A small contrastive image-text model, trained from scratch: normuon at rate 0.0027.
Rows from block 5 of the image encoder, named by matrix and row number. Each number is 128 + 32 x the weight over its row's rms, rounded and kept within 0 to 255. All counts start at 0. Numbers have three digits each.
# fc2: token-mixing MLP down (encoder.blocks.5.mixer.f.fc2.weight, 256x96), inputs 0-95
fc2.99:108091179181129148132142114116104087115156181114121090151176103139166161074157144143059145106128131163112154168132132143138182147067091114152124217136133101175120127145137145129104185106117105133148180148154134178156094122123121152092133112101175184118132129192183120072161107183152157074
fc2.100:155121112067127113118147121090158144080096142115154127118183099093127163194069184108107121145126169152167148082149095107141100163159162078095114096171187144130116173147159156136107088148151117126137175156120113059129110122170047162106128074153115153163117097085128085096107095186156167131
fc2.101:116109161135075124202079106174142128114092085171113073081160049130163071091163136082135129054145132122082154159128095149158164106133104161119170146106097081097082136159109125128115107138209135105109145057091168112145136136167094136121119123154155150116093098145123129069099125103120103116
fc2.102:119107078102135150101168165089135103151162103120141103156181102079056129132090115091136102108111130186190120090120191118179127168171174107107116205136175106131156118159111107127158052167100097107189148102103088136130119150150107088120116144136125094121194119115123101101077085138104165110
fc2.103:147095135048143119182142116177168086079121082085121162120138146149126086129142083166180067091121121062114113118126110153172073138131139149145120172152064095081111072156074101113125165075165155130138149142166149150141099090163167108115087076129172096125114113147136134159122196110139129104
fc2.104:139171109161066196140059166125136106125132125165071154060172125160037169103152184106156036129128108116122133158099138162128164121150118094118123190132120113085103108124094087143113150092197117129143131153158117111123162120143113128082159109135086139110092158077105121139171134113148105160
fc2.105:116131106140152157141092090168152137200145149063036139155168148127105122132128149097089081088139181122159091105107115157161158147090118156159129119116170138151130138113154110115141148139163135103152130140051167141123068152095125166130137132170081154087105106212137156029140114138167147127
fc2.106:128165157099197108094160123120103109121156115130101118148108094147096165183147180034106194120139154112114086079215114126094116152135123110138161138107106177130111131066150121116121167074141134142123130090130186196144106102110140141153120078139150165177129062149140183142156136099147108163
fc2.107:100171099065084133094069173114090121169117149112119165135124112111157147087107109111089119117122169114117134165109128053099177145074111228142137114128154138130091127119134093149092128104104106163095118134089110145159083158065186068160162127123094125110073143153103182119095095078158115156
fc2.108:088100153143123174153126213140053084106064103145106114166086105076136116109125152129125103125103073075100096114095118111121169134088105123176121074086156151137070166138158122105132104139083173123106129138110104071119111101157142101191193086067101132101158120150116112098122119095085129096
fc2.109:179149118126074085151114134159153114161141165066116121138152191146146132171155071130156144082112155155107119143195134176135115169136094126103126145141129160145185110085101101139102152113079070220134149147128189115162118092161107050178095161120140106107114109089131150100150095117141122186
fc2.110:109169093116138129147176155061124203122082123108171104093160099135126133162145125078119135135153090112123144079169125138092099147113090142102042103155191149175097110155176118126104116124059125110112142172165155095130049134157150090118110135139112135135115158085157126193096161161164167174
fc2.111:101158052149097123024116115081090121118096129156200106137053158111129115121110157144094129155148149079086164136121121139170136153136066130100121185096124112141158066130126110154140077146141144154177115150133100122148164102096144161113053149189116174147096069125123151137127108099108140139
fc2.112:039095100156105135110145131192151102185097129194095151108148114142076130139109180137183093152168122142141091142098121058119218148155166098093124117130144069171102182159104136134110090120088090106106094145137131108100128114134124095118125099143094202100150121113151121150081099166116140103
fc2.113:128180129123130125096106085143135096147121143102137121145159116105184138132109100048118156069145169139187111146060104121124086151079130094130102128153135230139103111112167098080095073099129170076097075139095094123139082172098153150172081150133124142121168145127154067146137112133108184139
fc2.114:140138156088097140074157129083140156081126129162090184110153150110102121189139129134135133120153107162177127097177120134078111086112142144090135110174193143122101195118133077089079118132084119167165178117179124087143138129118112139122031180048152169076132141136136142113092103118101131126
fc2.115:071103123116103152135148109090115089161143101093146102126188198128089192148099085105175080160165143110122082115049121150120097107097109130133102156130180158143089157144126085205115149167127141093172085159103131125133121156188101146185114154112135111081116089196109128107094120162160136133
fc2.116:087113152114131104085106178093119145100134104145165103158144101114163125152146167094197135119145099085076077178130151100056179115145102112088097124102176103126111129176117144135118130074087087210114133127104133175116131129116141154119135158167158122165153075088166111156076107129227132141
fc2.117:167108149137093138176147093188155132129135122159085171126148157082073126125085132167089138133180178163080087152158108150142185121044118133167143157177105120111082130147122123122043115148119083121144150136159132139075156154154164106125146129076125099116161173094120167117168101097056115160
fc2.118:112115159175127139149144137152148110137142158086105179136093139092105187144210122086090129126161162154107105137202134190132172140045139154061135155092126112097142128154217132117174124172139161116113099113141103160140128146163117160165126120188161115163159118148101177179144141121123185128
fc2.119:167137159136041062150134129101110110157135111176129163108166067140118102066133122085085099098140092117145106083141139125096155152130080154080134126137120102139124114118143108156125158121092115152131112122112152114090144100136158078097147255131155133106081138133079135135114192114155064169
fc2.120:141141156148148108112088144152112207124156123135117149121104112132161149131116109168170143138093117162111123074080088084136141173131121102128121084111130210136129166167100081115151130158131132154162138182123138137150149106073065143136201123050112219192163105122163103070138144160146108117
fc2.121:223139137133142115178163167134145135074187121096177145155094123086118109084125143137151174114103155133152157148107150075103097102157183135136110063132127131119096096154168105112177127139099065151129120125107143136114156121163030135182063158108071125175132122125152094101134118161172152131
fc2.122:202130129085115114156180097140135168083086196176138110143184136142126130155125084114133192105097122142078137110129179083137083076142134114022175139112099141154124086157126132172156136170113153160142152164098181148151125124115175176166116110124120176145129156150155101145158125085100138102
fc2.123:153148139088151099099135137141118130111122125142165108130138127146169111082109140114139141104142077138065135167162125143125111119043159179138146146124214194114095157142152133071142124225124192117092142112131139149127097139139111139092146181161156111193176141147093170063096081102113095094
fc2.124:145112118175152176079162176149145095142159107153185152137194059083099138157157117110131087105125095102134134158140134120116197115184119139078127104153150110119132114112146100139126106104115150134107179166125100173141094155106124137139150134188067157056096129123162134074122056104152177198
fc2.125:106101130124090150108128155161147118186158126180118125175110113109148117136180107137178215127122147102155146139130099124076105168127189124154178204126090119118112129121152121205109076116159218110143110131161138130135132130131139128181103187120162149104074114066057146152156105100141156134
fc2.126:116141138161100123094126126147190110192099153168167108157128084068184100114125148141109152158062130212102192185168159095136065121156167115200132115174116122116112103123191165084104103129112099090140127135149118109086137167112134099164142120150126134127101080142125160186105137159152090120
fc2.127:119102155110098088133084156162128134112147149146136102126153148073099161125134165107171068157175065115105098149189145125161179131183185094110172118160093142172126205133157137224094103100141112150081140173140116099131091161133125149170131100165147106194088107161119120121125123108143179113
fc2.128:163103103156168173170088109141092146066136134116147091084119148086046153147120134148165187097089162102114181086155111083063190124130176115117159074154174129104119074152132136157159099184116152125148108150081105092095145133168138094127041121122151121149130145112134153123112153127098161122
fc2.129:088129108184091179050103162109097139158137076136133138158119074139200105115128138147132097126150111163091114093135134132088150150124114094187086195096158177102155120095087124107108111094121068164156079065085122097132157137126224104124128139144124101124099139185133119099150135113169148145
fc2.130:155129189111129074120067139122139081096145056053118096101091123062158135107125101130107141095140102087119057147108155130142152117191102103057126144114114133130235117111180126090185120174120104103128117142067142117139085133117115155124168147126106128118107092179131103093125124120127102110
fc2.131:165144111061144154191127153061120116162174141132173128101162070101150090057144090135139097143146134099153158152123132147114088107147128082130072171108127073144168120143143094116143188103170109131148168165170078116093175157135057153138104098107121106144084071131112105120123077165100168136
fc2.132:119162101182120191106124135147167118118074062091108129078091086129146119105118118175115131100110186150130165085111142196121147147171113070139127125184156100129162111088161142160159104113143159112094114033123130169150133150129094129139085063113123123085140132096172136125142108096142216156
fc2.133:198107105139111182128075148113119141109096135189140156135114123184149130124102156108091123092146158187090104156146098142180105190171083129158187064125106145143183166086115117141154155092116199165111166071143113142141146159107140157109135170146052130133155141124095143134132180175098106141
fc2.134:170146167140106105100106119123093126081116166158168086137155175119146168146117111131127133113160129165165102115111162142178135100163096129115119114118188100224151166132169099117100079140051095095190108147124175111095141145157122086184119194071110098094095170149168131159107132148122117186
fc2.135:119153143109109129152070089128193146140114151072076107128142127108059148142155165140109120179136101145145099150115126165182079129139165081079132087120156168173173142162144116165129142075070158139171114234162179108118123110103084105105066146140118146146116083151165164117134147135131161117
fc2.136:153159076117194172134080136130138141166155194107078174155148170090090147163117135101153139148139109120163137123097104189100085129119122166151154140071156136114090092209150137182152152157125101187161081180141139124159173161141126105098146157118121149107123093049105115119119128118195134154
fc2.137:118135126116117119133099137134213113111128157110109134104096067088129119208098107189111109180166057119127088194135095135085018139138195087129182098105111129127054177122142108101110187118144134133135098112099114125162138111162147113141145100111135138117160112135142133098158134156163149106
fc2.138:112105129147140112147132170152173166172126104145142093158160102105121239117142153087114093138149189170097153166099069149126131119064063144101130134176146132150159142085098139096128169155147122097146125202133150103097091119141099120085087164150112162125099175115123073050138141159139116159
fc2.139:045182132087077129129100133142076150167153167086133106152144118163124113180151163101107143131134194103093139152120130125116157136113094168114140170158134063093133126132075148168103063141146142112130124139096112111107140201145173150126127166098143088105125192069098150084183103058103145115
fc2.140:149111090098146134091156088126172153187153072112170081106140113105097067114103124119131100160139120200129112079086110121117157104126130139115101132137154160140163175145128112147066151117114143102077067145154093118128092143028064093092116170074156166127106145128122127124130103122151135216
fc2.141:116106150107118171143098161116143160159067157149117154147103101050077100086129154076111167069124119136089119162155100127153136176122139164151136085114169156167102131126130118136103169167108089134178082097135100115155108101155143124124136174126082087072134080102173144175041172094151115069
fc2.142:160138091127129076090065149089100114113084111137146083139122068159137177045090174093143137111173140140062144097189122176128134123097134144110132141189147133110155175157080110135066073138159095140102150089138153106140114175146186120106071115168146167139113117114141165080125090121133156132
fc2.143:059114129125070140159101107107150141129122186091122088163123157134121148148124207113133129168093185088105146113111138098192161175130099102155074151142123141193090114157092080169135153110102135147143164130144144134108183153153127176162174138087110124146116067122046163066101117144160144117
fc2.144:107161158119121038096170136099118113115064127163142100129135076123126118139163165105095161109109122132152144159160119101072108121165114145114094096151152140100178205143132090149137149176097156123129135196134173105123141059176153077139065149166099170080145100148137148136067071116111092150
fc2.145:054106146187159106165147134164122146132102105124159145157141062164141083149146144158119147169169136140172151144019112074124125138111162153117126149128075174119132085170165145109118091148074157099133131091155118108130151085118118185164060145125131114156073102181152133093181162108126116113
fc2.146:048163077173143132105137141120088117143171132123180133138156060104092051094157112137149128142190119101084157097118098114171115114113124067141169176057107183130109151134127122127104089145195079112121126105142115170128161144114093116145140088122118146146107141141197066191138163131122128125
fc2.147:148133080087131158138144145057154086131134174133110121090127130069113081163171115121156141127121139162104086112135117156060113145111180098130193171166067124158174146141133064129135085179103145095155130132043123102151124161137166102071084150110131110112108156151090155143130082054130143107
fc2.148:167056122105086095082140163151116167166134136199142156116126133168150126123131162135132151101104148145045151114140109126143111168117130120138146117122091095136108176114101124135150237158132135154126105089160154144147096092179162127102053140158131145154159124140188079161122041107147173143
fc2.149:178174087142175133126118138149135147119164141123145139158131107221149092104140100166138186166155140198109122134108160144085081149082120130188133196175077117158134095130121156098092154129138112102165137104165113165172119124105130152135171151152119126177137124162199087162097159075064155111
fc2.150:144179099093137100160128048032199093076132173121115114121146129135176132111138138142140127148093131114126109136143123127115108118144118184137100113140092159090084175106157087111132191142108168196098099096179099088136136123142111140105104114158112186102170113201094127183159134174155120154
fc2.151:144127089114065190069142102150130068130163106136173160126087130160104143174130150128045120088112092141141163090158074113123114115117176094127116167133135094058149112126102120107098153080114181142104161108188133125137086106128114115148111096111081119107205106123195128152130086101137194126
fc2.152:139087139082131085125157181117141081085117158134191117202084068121165100133108153142124201136133134127149139113135112104110084147129151126101106159135109106173156118147146158137160136174204144116154108134115122083137163185150145055111089104128101149189167116113084196141109159099121067088
fc2.153:107102053198145114097095165098141121142136094175083150166125145098164104133148103134121151088065167101139109063122062091161111088171136106131112154112094139108105101151150109122105108044117127116111141073102144120124167162041135177121104128118102117128118110118203111100101106092170127170
fc2.154:149128111108122147140130121144151175115106137149144106083124112169139135164177142142126116165146125121148044047142142142067107121039125102127145119176117113163114132091139136074096130119085110134119110194116151094115107180133152159082093161216145094138124147083115083160119149224160126136
fc2.155:138153167119065129147138125095112150114171086118065244124112125136123161147119189064101151118126146144135179101175099122149085164098116082118086069159180117142183132203146099166164111170113146143103132157112135080121149110070129111106109135112083128086131113122100140121112116078117108100
fc2.156:159140093134086101123149105116199132200138097171132096056081125169101143180137169157156199175162129102150165163156166135109170130067151193115166122134102074122129118100119084102080095126141161137135157163112118156110139155097177094116199108141129130124099075141153096091151145109136100118
fc2.157:142147120170133147186116132120091042111065121065086135114132144122067070166134139134136100091130145183098121123159123142124100109117120118125112131111106126099114144112177128101113152147197150147129102097158152150095193099111165146114130176072207131088142165119150109104186114123126134026
fc2.158:132112116153111117108122167159112094146141101088148173127135188146194108125134106132100103118134211178128156101162127129098154136177145101166103110102132147104103094174104137147081150159115169110155087170075115105084150132148089067161156138148123203158097106162178157169136205062092156135
fc2.159:111086178118111090165110144094119149145066163080156131185084097122100151065127118123125103119123122136087160130133200132103119082115152130174131119084065171135129108212177090152142132109186134133192129133115138115149105146156107157128144163166106120184206114142085148159140148064117134160
fc2.160:102154158112105128086139102103134157124136148062088125165197191146102179125085105044125151156083117128166089084109109093162107088090082118102098127129127163138161134097151118144132124098097078083163068131104123191123120099132103120153164157066173140154103146153095179170133117094147177156
fc2.161:158129118127072127123139178110165098133099146109120146141171162140150146169148160167169138093149121068082152188128110154115165177082140138147122162171179112115119159123085134071139149104199119191084105142168135171107113150154049147154143177166130145113090120139117137174170179087152070158
fc2.162:147107162117105139145240101102192148146062097117099097101128105067122151123174114134148114178142124132166117159153147175179096126153112109113150090160126099126097130081126113158138119178216125096145141145138137101123129231119173138139156075113160127111171144125081108129129145103105159096
fc2.163:150142120124149092156127157103175146182147112122173055230097135107122107156124137110071100128209117171114114173111141144116086128164111155168135145112121140081108100121088122149147141140140097196138156102123099138161140091136061135149206130115132139078159124085123097175193131157165102105
fc2.164:083139136147062142153152125135181127149103083089074157164103146134139110129120113145137063067109074133139074122120126167137158127108106091119166154155125141076127165085120109107102044087078107116090132155093140126169081084129150158115067125095142105117073115094068143141081128136200102103
fc2.165:145155153116121117098113132100136093175123106134091147076119078127122138102143079105122140105181083123147172169129104158107098125115187059133131105102179143101142090123148147166153075130101171074103110084152178152108139130055066125103097138049111137113113093115145151044082140179095152121
fc2.166:117134170148125107176128152155128122091196100109190108083114145107138179169042141140065117116092117123151127028098114108110091163148120090095077098108146148131088151171151106191168131120102107111144160110099104118100122128156083120123108187077129135083154129154104117090098093142171084126
fc2.167:151170154184166099106086131140166133147125150110164167104110143140147089139090113165088122113069126074124113168053092147068097115135113137159149100130093095142115090141068165104111134130182048096133140128105110164120145153109174143144112121046163198130094177096123080089119088139131157130
fc2.168:164173139173073108160117062148135063140123087140079136109172109078139090093100162138089139152166134082094132132118158190097132143154111105127124137149143207116061143098162087154152099184100095083170175163137092136152159115107140137158174077121093127115143116164155131100149095132075159099
fc2.169:106107110124130097090017097170139131195151141105123086130081169081138068135086117106180127087093074136183115138182147139090135161103133106094146144122086184120048043149117130135095156157120127099163150119140151081174132153122157160101127099106118129155152138113143141156117109132109156148
fc2.170:112095138142117107166102199106115184128178181132152117140133115125161154157097145088124111108120118120111078075175150194115055131156098142115152088176124172161148207103111145144101129140148150138155151167116081129206089147132102109133120138114152140143157079172069201137110128146106189118
fc2.171:093160128099068087081175163118119121166107121063117164189156080157095118158098106143145091104091162120140181169076187086115096139115111124178105176145139139091121139101114160126122150102171110190101095176148142185106134129148152101091130110119099133114115187129078111114118153145057083171
fc2.172:147126130089160143161178189066161048171054124093142071124127123181152120121134155115148153152122118153193111155125094170151155150145072123134129145100110164140090127127105098149116123038147107130098143080147108098185157133130092120069174108157143094127118129123095194097102132091122094103
fc2.173:129111169107115104136155154089145119122089084186112093147125120108149137121096110134147072119143159170097119076106092127189117161116095143156060146134158130156174156157122122074141108115146083092155075153136135174102128167092217119105221178088131139105149118137092099181094164115079098136
fc2.174:159123113071085123165127135149134082091136099145124139144077218150094152113075106126093096136137079108151135077122107172103120096104147112084108170165103114101172168115079135178165193177145048160133148156142168135101170188170094103087124131104095103082131109103141118152135114112154090141
fc2.175:143126129169104104087120150139116136087093119141216123126126174197177153164128146154110151092124087094128090106125097118179110109129086192113111122108104103100064120066109159158058120083131116106171124090129098119091094134169162138140055089093166166142163108108135150139142109165172144064
fc2.176:090137157114078136166149092126098104113123155128120109112121119171154125130181146156165182088077179101100089088067109163063145174101105101151114138106130122162129120102087066115073136111110145137097158157089149140085166112117079141093050157071162105102183085122153096136136107174080163139
fc2.177:142117113112130076199158142115107118163122060181131120098137115140110175162132060140153104135095214131149136127124170157099196113120104032149142132163098181151096098115138088124175180134148139122137137091115092119073090139131131116125210095150097100157145172154139155117097155137103147110
fc2.178:153108036107074101157121145154141148144131076175137179112139164118154184109080164130134112083074113090144157087104168112149127098161161099119093119103213117089111122123093075141099095152130110170177170172160132123136146177162159096045153165137137131137167155147119166126154127103114106123
fc2.179:117083089152109078165134157067093145129161041131127082151094125102103099156101127145078115125191156084126114154113113118161105154160120044120136062136114128125131071099075112122144115148127109145112134138134115105161136065143166123122164149083159127122150121161102121062101091200066115086
fc2.180:071154130138169105157158075122185087094085110085116044086126145106101155156070109104142107066122132129144131108135099129107133124111098099145072101182103129135204145160148128133147127149165054131148194109157099133120140131089193148144142102147172149121153121199086105076129160095133134133
fc2.181:102125094090154110076129081139133106070095141128139189140108107120131147130104119143137103141115073138114101122100095094073094088124086128116097090146138113154124123126107135119096110148112058159177185157062133171172197068092101167084119177126111143158103162118116200165135117197150183150
fc2.182:095132149056071096078145163121077144160083068156093127123144121124122165194129133085109183113134106112116101153127153110119125148063105102133109098109096146156082190164153172127177119085123133063108162068159132103098164142112124098139158148111154150125127145121152100085149091164074062088
fc2.183:108112203112095145157093091101084117145179135121162066128058116172135142094114119136148163119104087147143146182157154106112161081124067126119066129087122149066135140116123125191148115117163098149122088181096142126115137111101049155101219114088161166106114114092133131137091158109105118124
fc2.184:062139160114040106127129131102031103110100105107122130138114188157167099097147111104135135128070142084129145129071141069163133131150131162138124191123163114111099153111177158091123072136090152091136131108120117050143159085103112095091128190103137177180152141161120163112142126111100137114
fc2.185:119143151182159109113096129165081141111136138116112176143166131118174155145087077082124190189141147164124145083170125104115088195124163156124184130128112067154146081144124118115142105124151142131148094073105086182145208111074145164195105169159148127181152098105122137170173107121106121114
fc2.186:090042183134081142114112167140127084182140108104143172173118126119143154160098146154195102155059125110088103079156168123156088139161153151119109144151217124091120175101122137141105171096177141106147101158116128136127154125126116111155184095120113112143132127061076150178159143126065132122
fc2.187:089110123130139090154158093147148171145128092149168098133178126111132088161114160130130147191110051135175165104095168141156187203132153104111142116131108103090057069133083117129156060139129142156136104114136141140116134131095173127129136111039162106086106177125151181125115120159065095143
fc2.188:111151149121105167176160113151112107111144177152097151112133089177098096062136121160118088137104055093078200139163124121075110124113106176145146148145135215131102129091134094095082151159125114173153180114103142209128114091112067079091099119170154103163132134124144123110103112156176119125
fc2.189:121115119164088072143147162187093126159152135160145116063149090164123118109172079076150072158144165109105141136082148144154143149155141105121100120108067094166152109163132098149127101125135158144080154082067096106089166168088115207191136096156110079138123108130169131107162066148118109172
fc2.190:126134130101168126187090167149091142117116144146139154138161138148106140102088119145128182133157120115128132124110151201110109191122162142147044130160104102098137107161160091130109190164093117061081117108152095166127124076146146163144146104103169116083181122214131167147179097190089104095
fc2.191:145184115121124158153098166096201093107129075130123087158136085153114185157133170166153107157127130082083153117160108098154154088193172109091083106159108113091176131170169123090104139120122121082120111149097116134138106138158131102151069198163165144083118223114141110167106138113093120145
fc2.192:074125182094152117151085133142118180208149154084118136199180139079138128150156146119171120136158081083154167104123082170123181197103145155113133086118140113095168140124097158095148106101118166134151151110130174123160171113150106090181080097105177149100105075168178148118145153123134111105
fc2.193:168119136134076083137103176124136103097106132185112097153092080114124112159077103097172159183178140078073125095141147119099187134117149148065152086131119114163108113155083133144046155151080138170188064131141088105107146133112079151142132125107063102155128121094169129121090138105081119127
fc2.194:094160146115109156107111098101138179134115123153131100196073165083090143184145131083151161105146146119123111103150137158127123102188147152107133141068109119190089159085120146117085134053115101126175065128184092157084154138150114129140099101113158114172164142173123092172216123116169134094
fc2.195:125162089111064156160112055115077148094073101143097093147062094100091122110168156102146136133141111161130165086175098064179179111119100075142133126166138132131093173143147154161105164112133138138120138138123093117106094142132122119142099149134100096079130171074085060057100091163117156160
fc2.196:086092146116154132154163151135148147178136068144126108178163180104161150097179158115169071102108192111143080147121166089161169092094173127115118138097163148107147163177166100184145129110151110107144176125132115126100099105109110198133135136118052113130129075165149049100111074099138135141
fc2.197:124156069139088122109096130119120119165104122105053078163087144108098162141137163077147140069150079158130076191081106136171084122104167067079127100167156138097159117110152174193141095161129126110052151124122139144119118152133138123100142170159191127120102092139132100159132151136178092081
fc2.198:154158105159195142073118142103148122153135098141101172115118151121092104113156100091157183095123085140168130159161087096104088154158132063068236180116166204118126130094116134096133120153095126143105087133116099144124098129126178147111090079128170113145095115101107080167079110133096147104
fc2.199:091095112130153084132095148209130109178060124117125128157096098161125077131113130183102135126168106194122096161187119098115163128124180186135119137170141112096097099125152101081149126092144166140150094145178171123140079093137167080115193191154172152158155127137097117083092156161129120144
fc2.200:138131127180107101132125092125110159138184078124114119091160113152066104198091125087127147200110156075155166082096088125142112114102108084162132148100116168167116071146102174191095102109108147127102154133127110111089169112084132123156124168079096153027143107121135157158089127108091108155
fc2.201:147140171174161114121128142141122147132100151098182198088116120133130154102104142164130146151136084069125146176141172125128164104122140130196167122119157168041139162188145117116158131154150148100128144121152083100121139125119087067049045105120124113113078161091158124094101142169155066141
fc2.202:189138162120135124079077141172178155115173164108107129171078097182087153140164117166152132091145131129132153091140126106139096114130150136155131064158185185083096143103183146148164175126152095170143109179094164140109151100115112131115089148121163192162130107105170046151108154176099132099
fc2.203:126147074135108170096143097108086105144106146058098105088101116104113107091141129073133092189098131175149149164096155030127151129149122111122196118098137081127065142103126159148101092097178138150099124072114126116171137132128106126109160069131079135131152146113107103103113064158145209121
fc2.204:107145151181115153197092162104141125130112161136162131129170122179123165082104119160098131095132083147080128120159211142146153154165121143155133149143152125073121132135182141088144112137119088111149115166119129077116093164116150147093135099087103101012112122178158213143161116162175128126
fc2.205:170160139107121117079084122094143170104112083124099155144112090104142153125136086088198160091126200131127073160089132109080152076157135119131203185134125106114092175121109088130088128115156059112167129195119115147136110130198148133043106106095153099113104109109118087111131133170134129130
fc2.206:137166135168153103151118124102134083087123118102182168103111105139136148154095093128169120106182132134131087116091168180091172114172119056066127131100109139116088104155162134160146154113054127140126166171089116143178145160144103177176169116108116098207129077116170112090102124156194129165
fc2.207:104130140135187147131116150133123096114182112075072170183124129089090138184169119100097133107114116128109171106156151175118115135135223120162122138184130063132166163122104110072119165103109126151129113142132118111129096159139114146066160170129201213114106138122142157108161138181101079099
fc2.208:179069117118100078137142099160079145108122046175104177104184100107093175123074133132148150135124106158165122071134116131162183110091160138055145134159092107148155087150165105140163145147142119134129154133116104161117069115082151071083126157173150101126118128115179072156099101085106102144
fc2.209:116119122110152142170076104107147140123170125174107113148088125129163124146148149091188115137131107110200129146106098125165146166097077111126183118152122152139113124176090129145136103111146141123189116145139205067087166155145198066098154080133224148099126127105057102092164140137118112161
fc2.210:180158174167158110138162178124116133146145191154094109097118168129122144148178093176121091134091163111135121164111152124132185162080122118143142161141179154145128134170143058184129105098118156114141108163081082071122195116088119147085141084090107148141056111165146051115113082142136127142
fc2.211:073131108163206115145187157132142124177149127051124157138108185137122112122110102087099100130158119159137144086142058156117120100141144179120124111131181097076070136174118162119178090128168174142148117155136168122179113085184107145125135175155071116122102127175140147146132129157148150202
fc2.212:113139110147120171162126092115097126097091115157060140131128143062094136157113125092112110147077166096190126120137085145117132079119171096121157101201033130137094166152104119113161102138141086166119070168136141112127126137072105129082117141099104115157064113098096070137075134087128116192
fc2.213:108087159121124099149143136123161152131163110110100117116123132080115123144076121104150072164138134220135093145116174171138083144161136087085121070178150173193094080133192172124088115120141149111121138109147165104157146191109067171157107157132111101150068091075124146116146176105096158103
fc2.214:121136152124170147160127133131099153107124098149099105142157114095093115116129135144139135045158110119137158113081136088161116110110190168206083114104134125135083121113072084183174043140148131115127119152122093125112161114118065160097116185143161125154223170119138182082132087108100092155
fc2.215:103143108111167173083101151108130129134120098133121110117095131184121178123107077142185134117132107170164147118087093152180167115113095118066114086083169117098181085118181076107051086147162153124150190153147154141116132122127149144063139065107102140131068106181135124106111103139059116138
fc2.216:150176041125169134123070162097120062096074154175128152143118221166136188152142166084119139095135141114184150132087162162160177108161153113143113126158101118166106094141142108170128139104153119084146090133081155147135156166154137133149116118161146152158130112156153097095061110182104147148
fc2.217:145151104084122092163091112118164119167148141114130123155121076090106121145100090081134126104092160149141094091157194145137133126099117074127148134162134149119074131109123087109129116169195167162137122180133086074100195207173083151171105176111114126147201126165152148076093114088094143153
fc2.218:155145205104101106167063140117167152150175109076102158139136135079170111111141082172193128158095129085143150191163175121147118168131132137108130158112095105177084122142128131092155103129158134102126138173139113135155085126071067073118131089105070178147112132115112153180156097131098149190
fc2.219:091143152189099132156129145109145118116068149104128087092144128106090149110107168180112140158118165180088125132068099115177183090135164132104160188169117098132159137200121125100174117144162089123112126149080137103092137204152166108141161156126129067165111110086074099167070126097096154125
fc2.220:089103235144118154186117116093136121128175138096107104137100164153116106145135105146139134148078153134137115142103104089094106099159157077114143061123113094126125115095161168121125135105123119129045164075160090121129188115142167053096150102076160137137156133160086122072194095125103127165
fc2.221:168171114098128136159156182129148064129135159181089167094159095075171205159097121114126145061108122148100119060063116102110101136127123121113083125147121114117103150154152110094137168150171170177142129154126124147140096081170127103119129152122055053129139145154168175114160107083133118173
fc2.222:102128121122189100159150137140154181167156113097149132144133141088122105177129150182111170136063106148160096137108118113117099151144129192145120144090116165171126136104091162112117085050104103190135117146122112181089061097175099134172162136187104069152134154194073128127079130139121094098
fc2.223:136083110146119114175121122137150144160146047133140143161101114155163112156122130178115082121170109140166163075061156170174130066140103091084123121161140093086119081087128151127100127114131099177078155166130104109073079108169148124174123158152123055133112120117172099195151157134167093167
fc2.224:139086145120035128105042134116098131065112173144124095128097114108196140117175091124116122073121127165128096119070154121142129126176106107073081078087101154149051140100168109098112116088147134123118126122151090173121108116111120133087179063137133164096165139088157150131124102147136091091
fc2.225:170128101141107096123164133142184162093148134122173189141176112122145120156171141160150092092119157188133156143130149126134109137188150112062181145140075148138131128179096164108130083135135143135109150172150098075103129138081153117113086101173122150131165116060122193124094093072128218087
fc2.226:153119088062121167130119173163157137136122114091135122146129168152126116173120136078172104118125120133148090113142126169202127123136121103031176110127114063054083170153135118099068135086161112103139090107087091100076124165120117085108138118095112105113190106107127145089112092114196101159
fc2.227:168141140178096136167182092172084113160119107056145097128107102043146103122094161113080127193086156133167186153174111131053114094176157114103151199104144106122131139196092113172071138125132092130112148119122112148149127139109144128120096167147141139142108088130148104133170119141190141148
fc2.228:206167138128152080157167111095185099204115146161149109155122122106136179144119150154118188134129082107159126109141122111143121125138168141121159119156108124117134140095078046198118111088127062097134163132120129129126101177109087155093053114160131063150123163125128090116093105171068131152
fc2.229:169119141164090073127136135119126154104191107130162173129119153103159104148133152126139148147122096178177126088131166156115129125152096175179147139193143129243095101165150195146123117110095106097140157091164166130168138152145111214178136189135133108127130135153092165110154166129167135165
fc2.230:120144129067162112114073153101166182158145133120101155074139168157116125116095142185101190149103116140127083115123082077080167125105182133149063135085111137116135043082126151070117137112174143105145139113090112073123107066139108095105072141147109109104129135096118168125131081134096171080
fc2.231:128117137132162135126166149138077083193152110125132108088171150162165127129138133112130138131076111163145119129195127134130141136097051112149126172143147173186124184154137118112129106110127149169179141112157175152113145150097170043159154212087132176137120179145175176132134118080062103155
fc2.232:104146123128127136135106143086076131189133170134157128125118139129114025125121163197098129102158132162148131140120118108157122140168087096111094183104144111081204124105120115113130151161127182114094099106181143151076203129124135133096113155099198134161092079116075136109186138163089170099
fc2.233:106140164118138180130087092080171095120105122114222100093126096109122090158103118092159122092136154182151092101138093112098135093175121152081150109126154109080158143169169167097106129095100082095167143147068122176080134194106128129135155150137123204095147129127139123135134160159105205093
fc2.234:115146168128115143125112092159133138147174113161118197113102168072077134158184169104148122119111160134175154093170121165093138102178140140164103163102156200161148201161146063157138070128078075116103143170116107120156101148104125129144231146142152142117149119125157155130090094144149108118
fc2.235:100129128138140197168114090140120126150145132145136134134063164068115135146132143123166181092174133111113134095164132113042140152117154136100139148148204104178158118112131120131118131135053089117126169144108160216085119075119176056142108161153105184140156112126163147135178071119116136152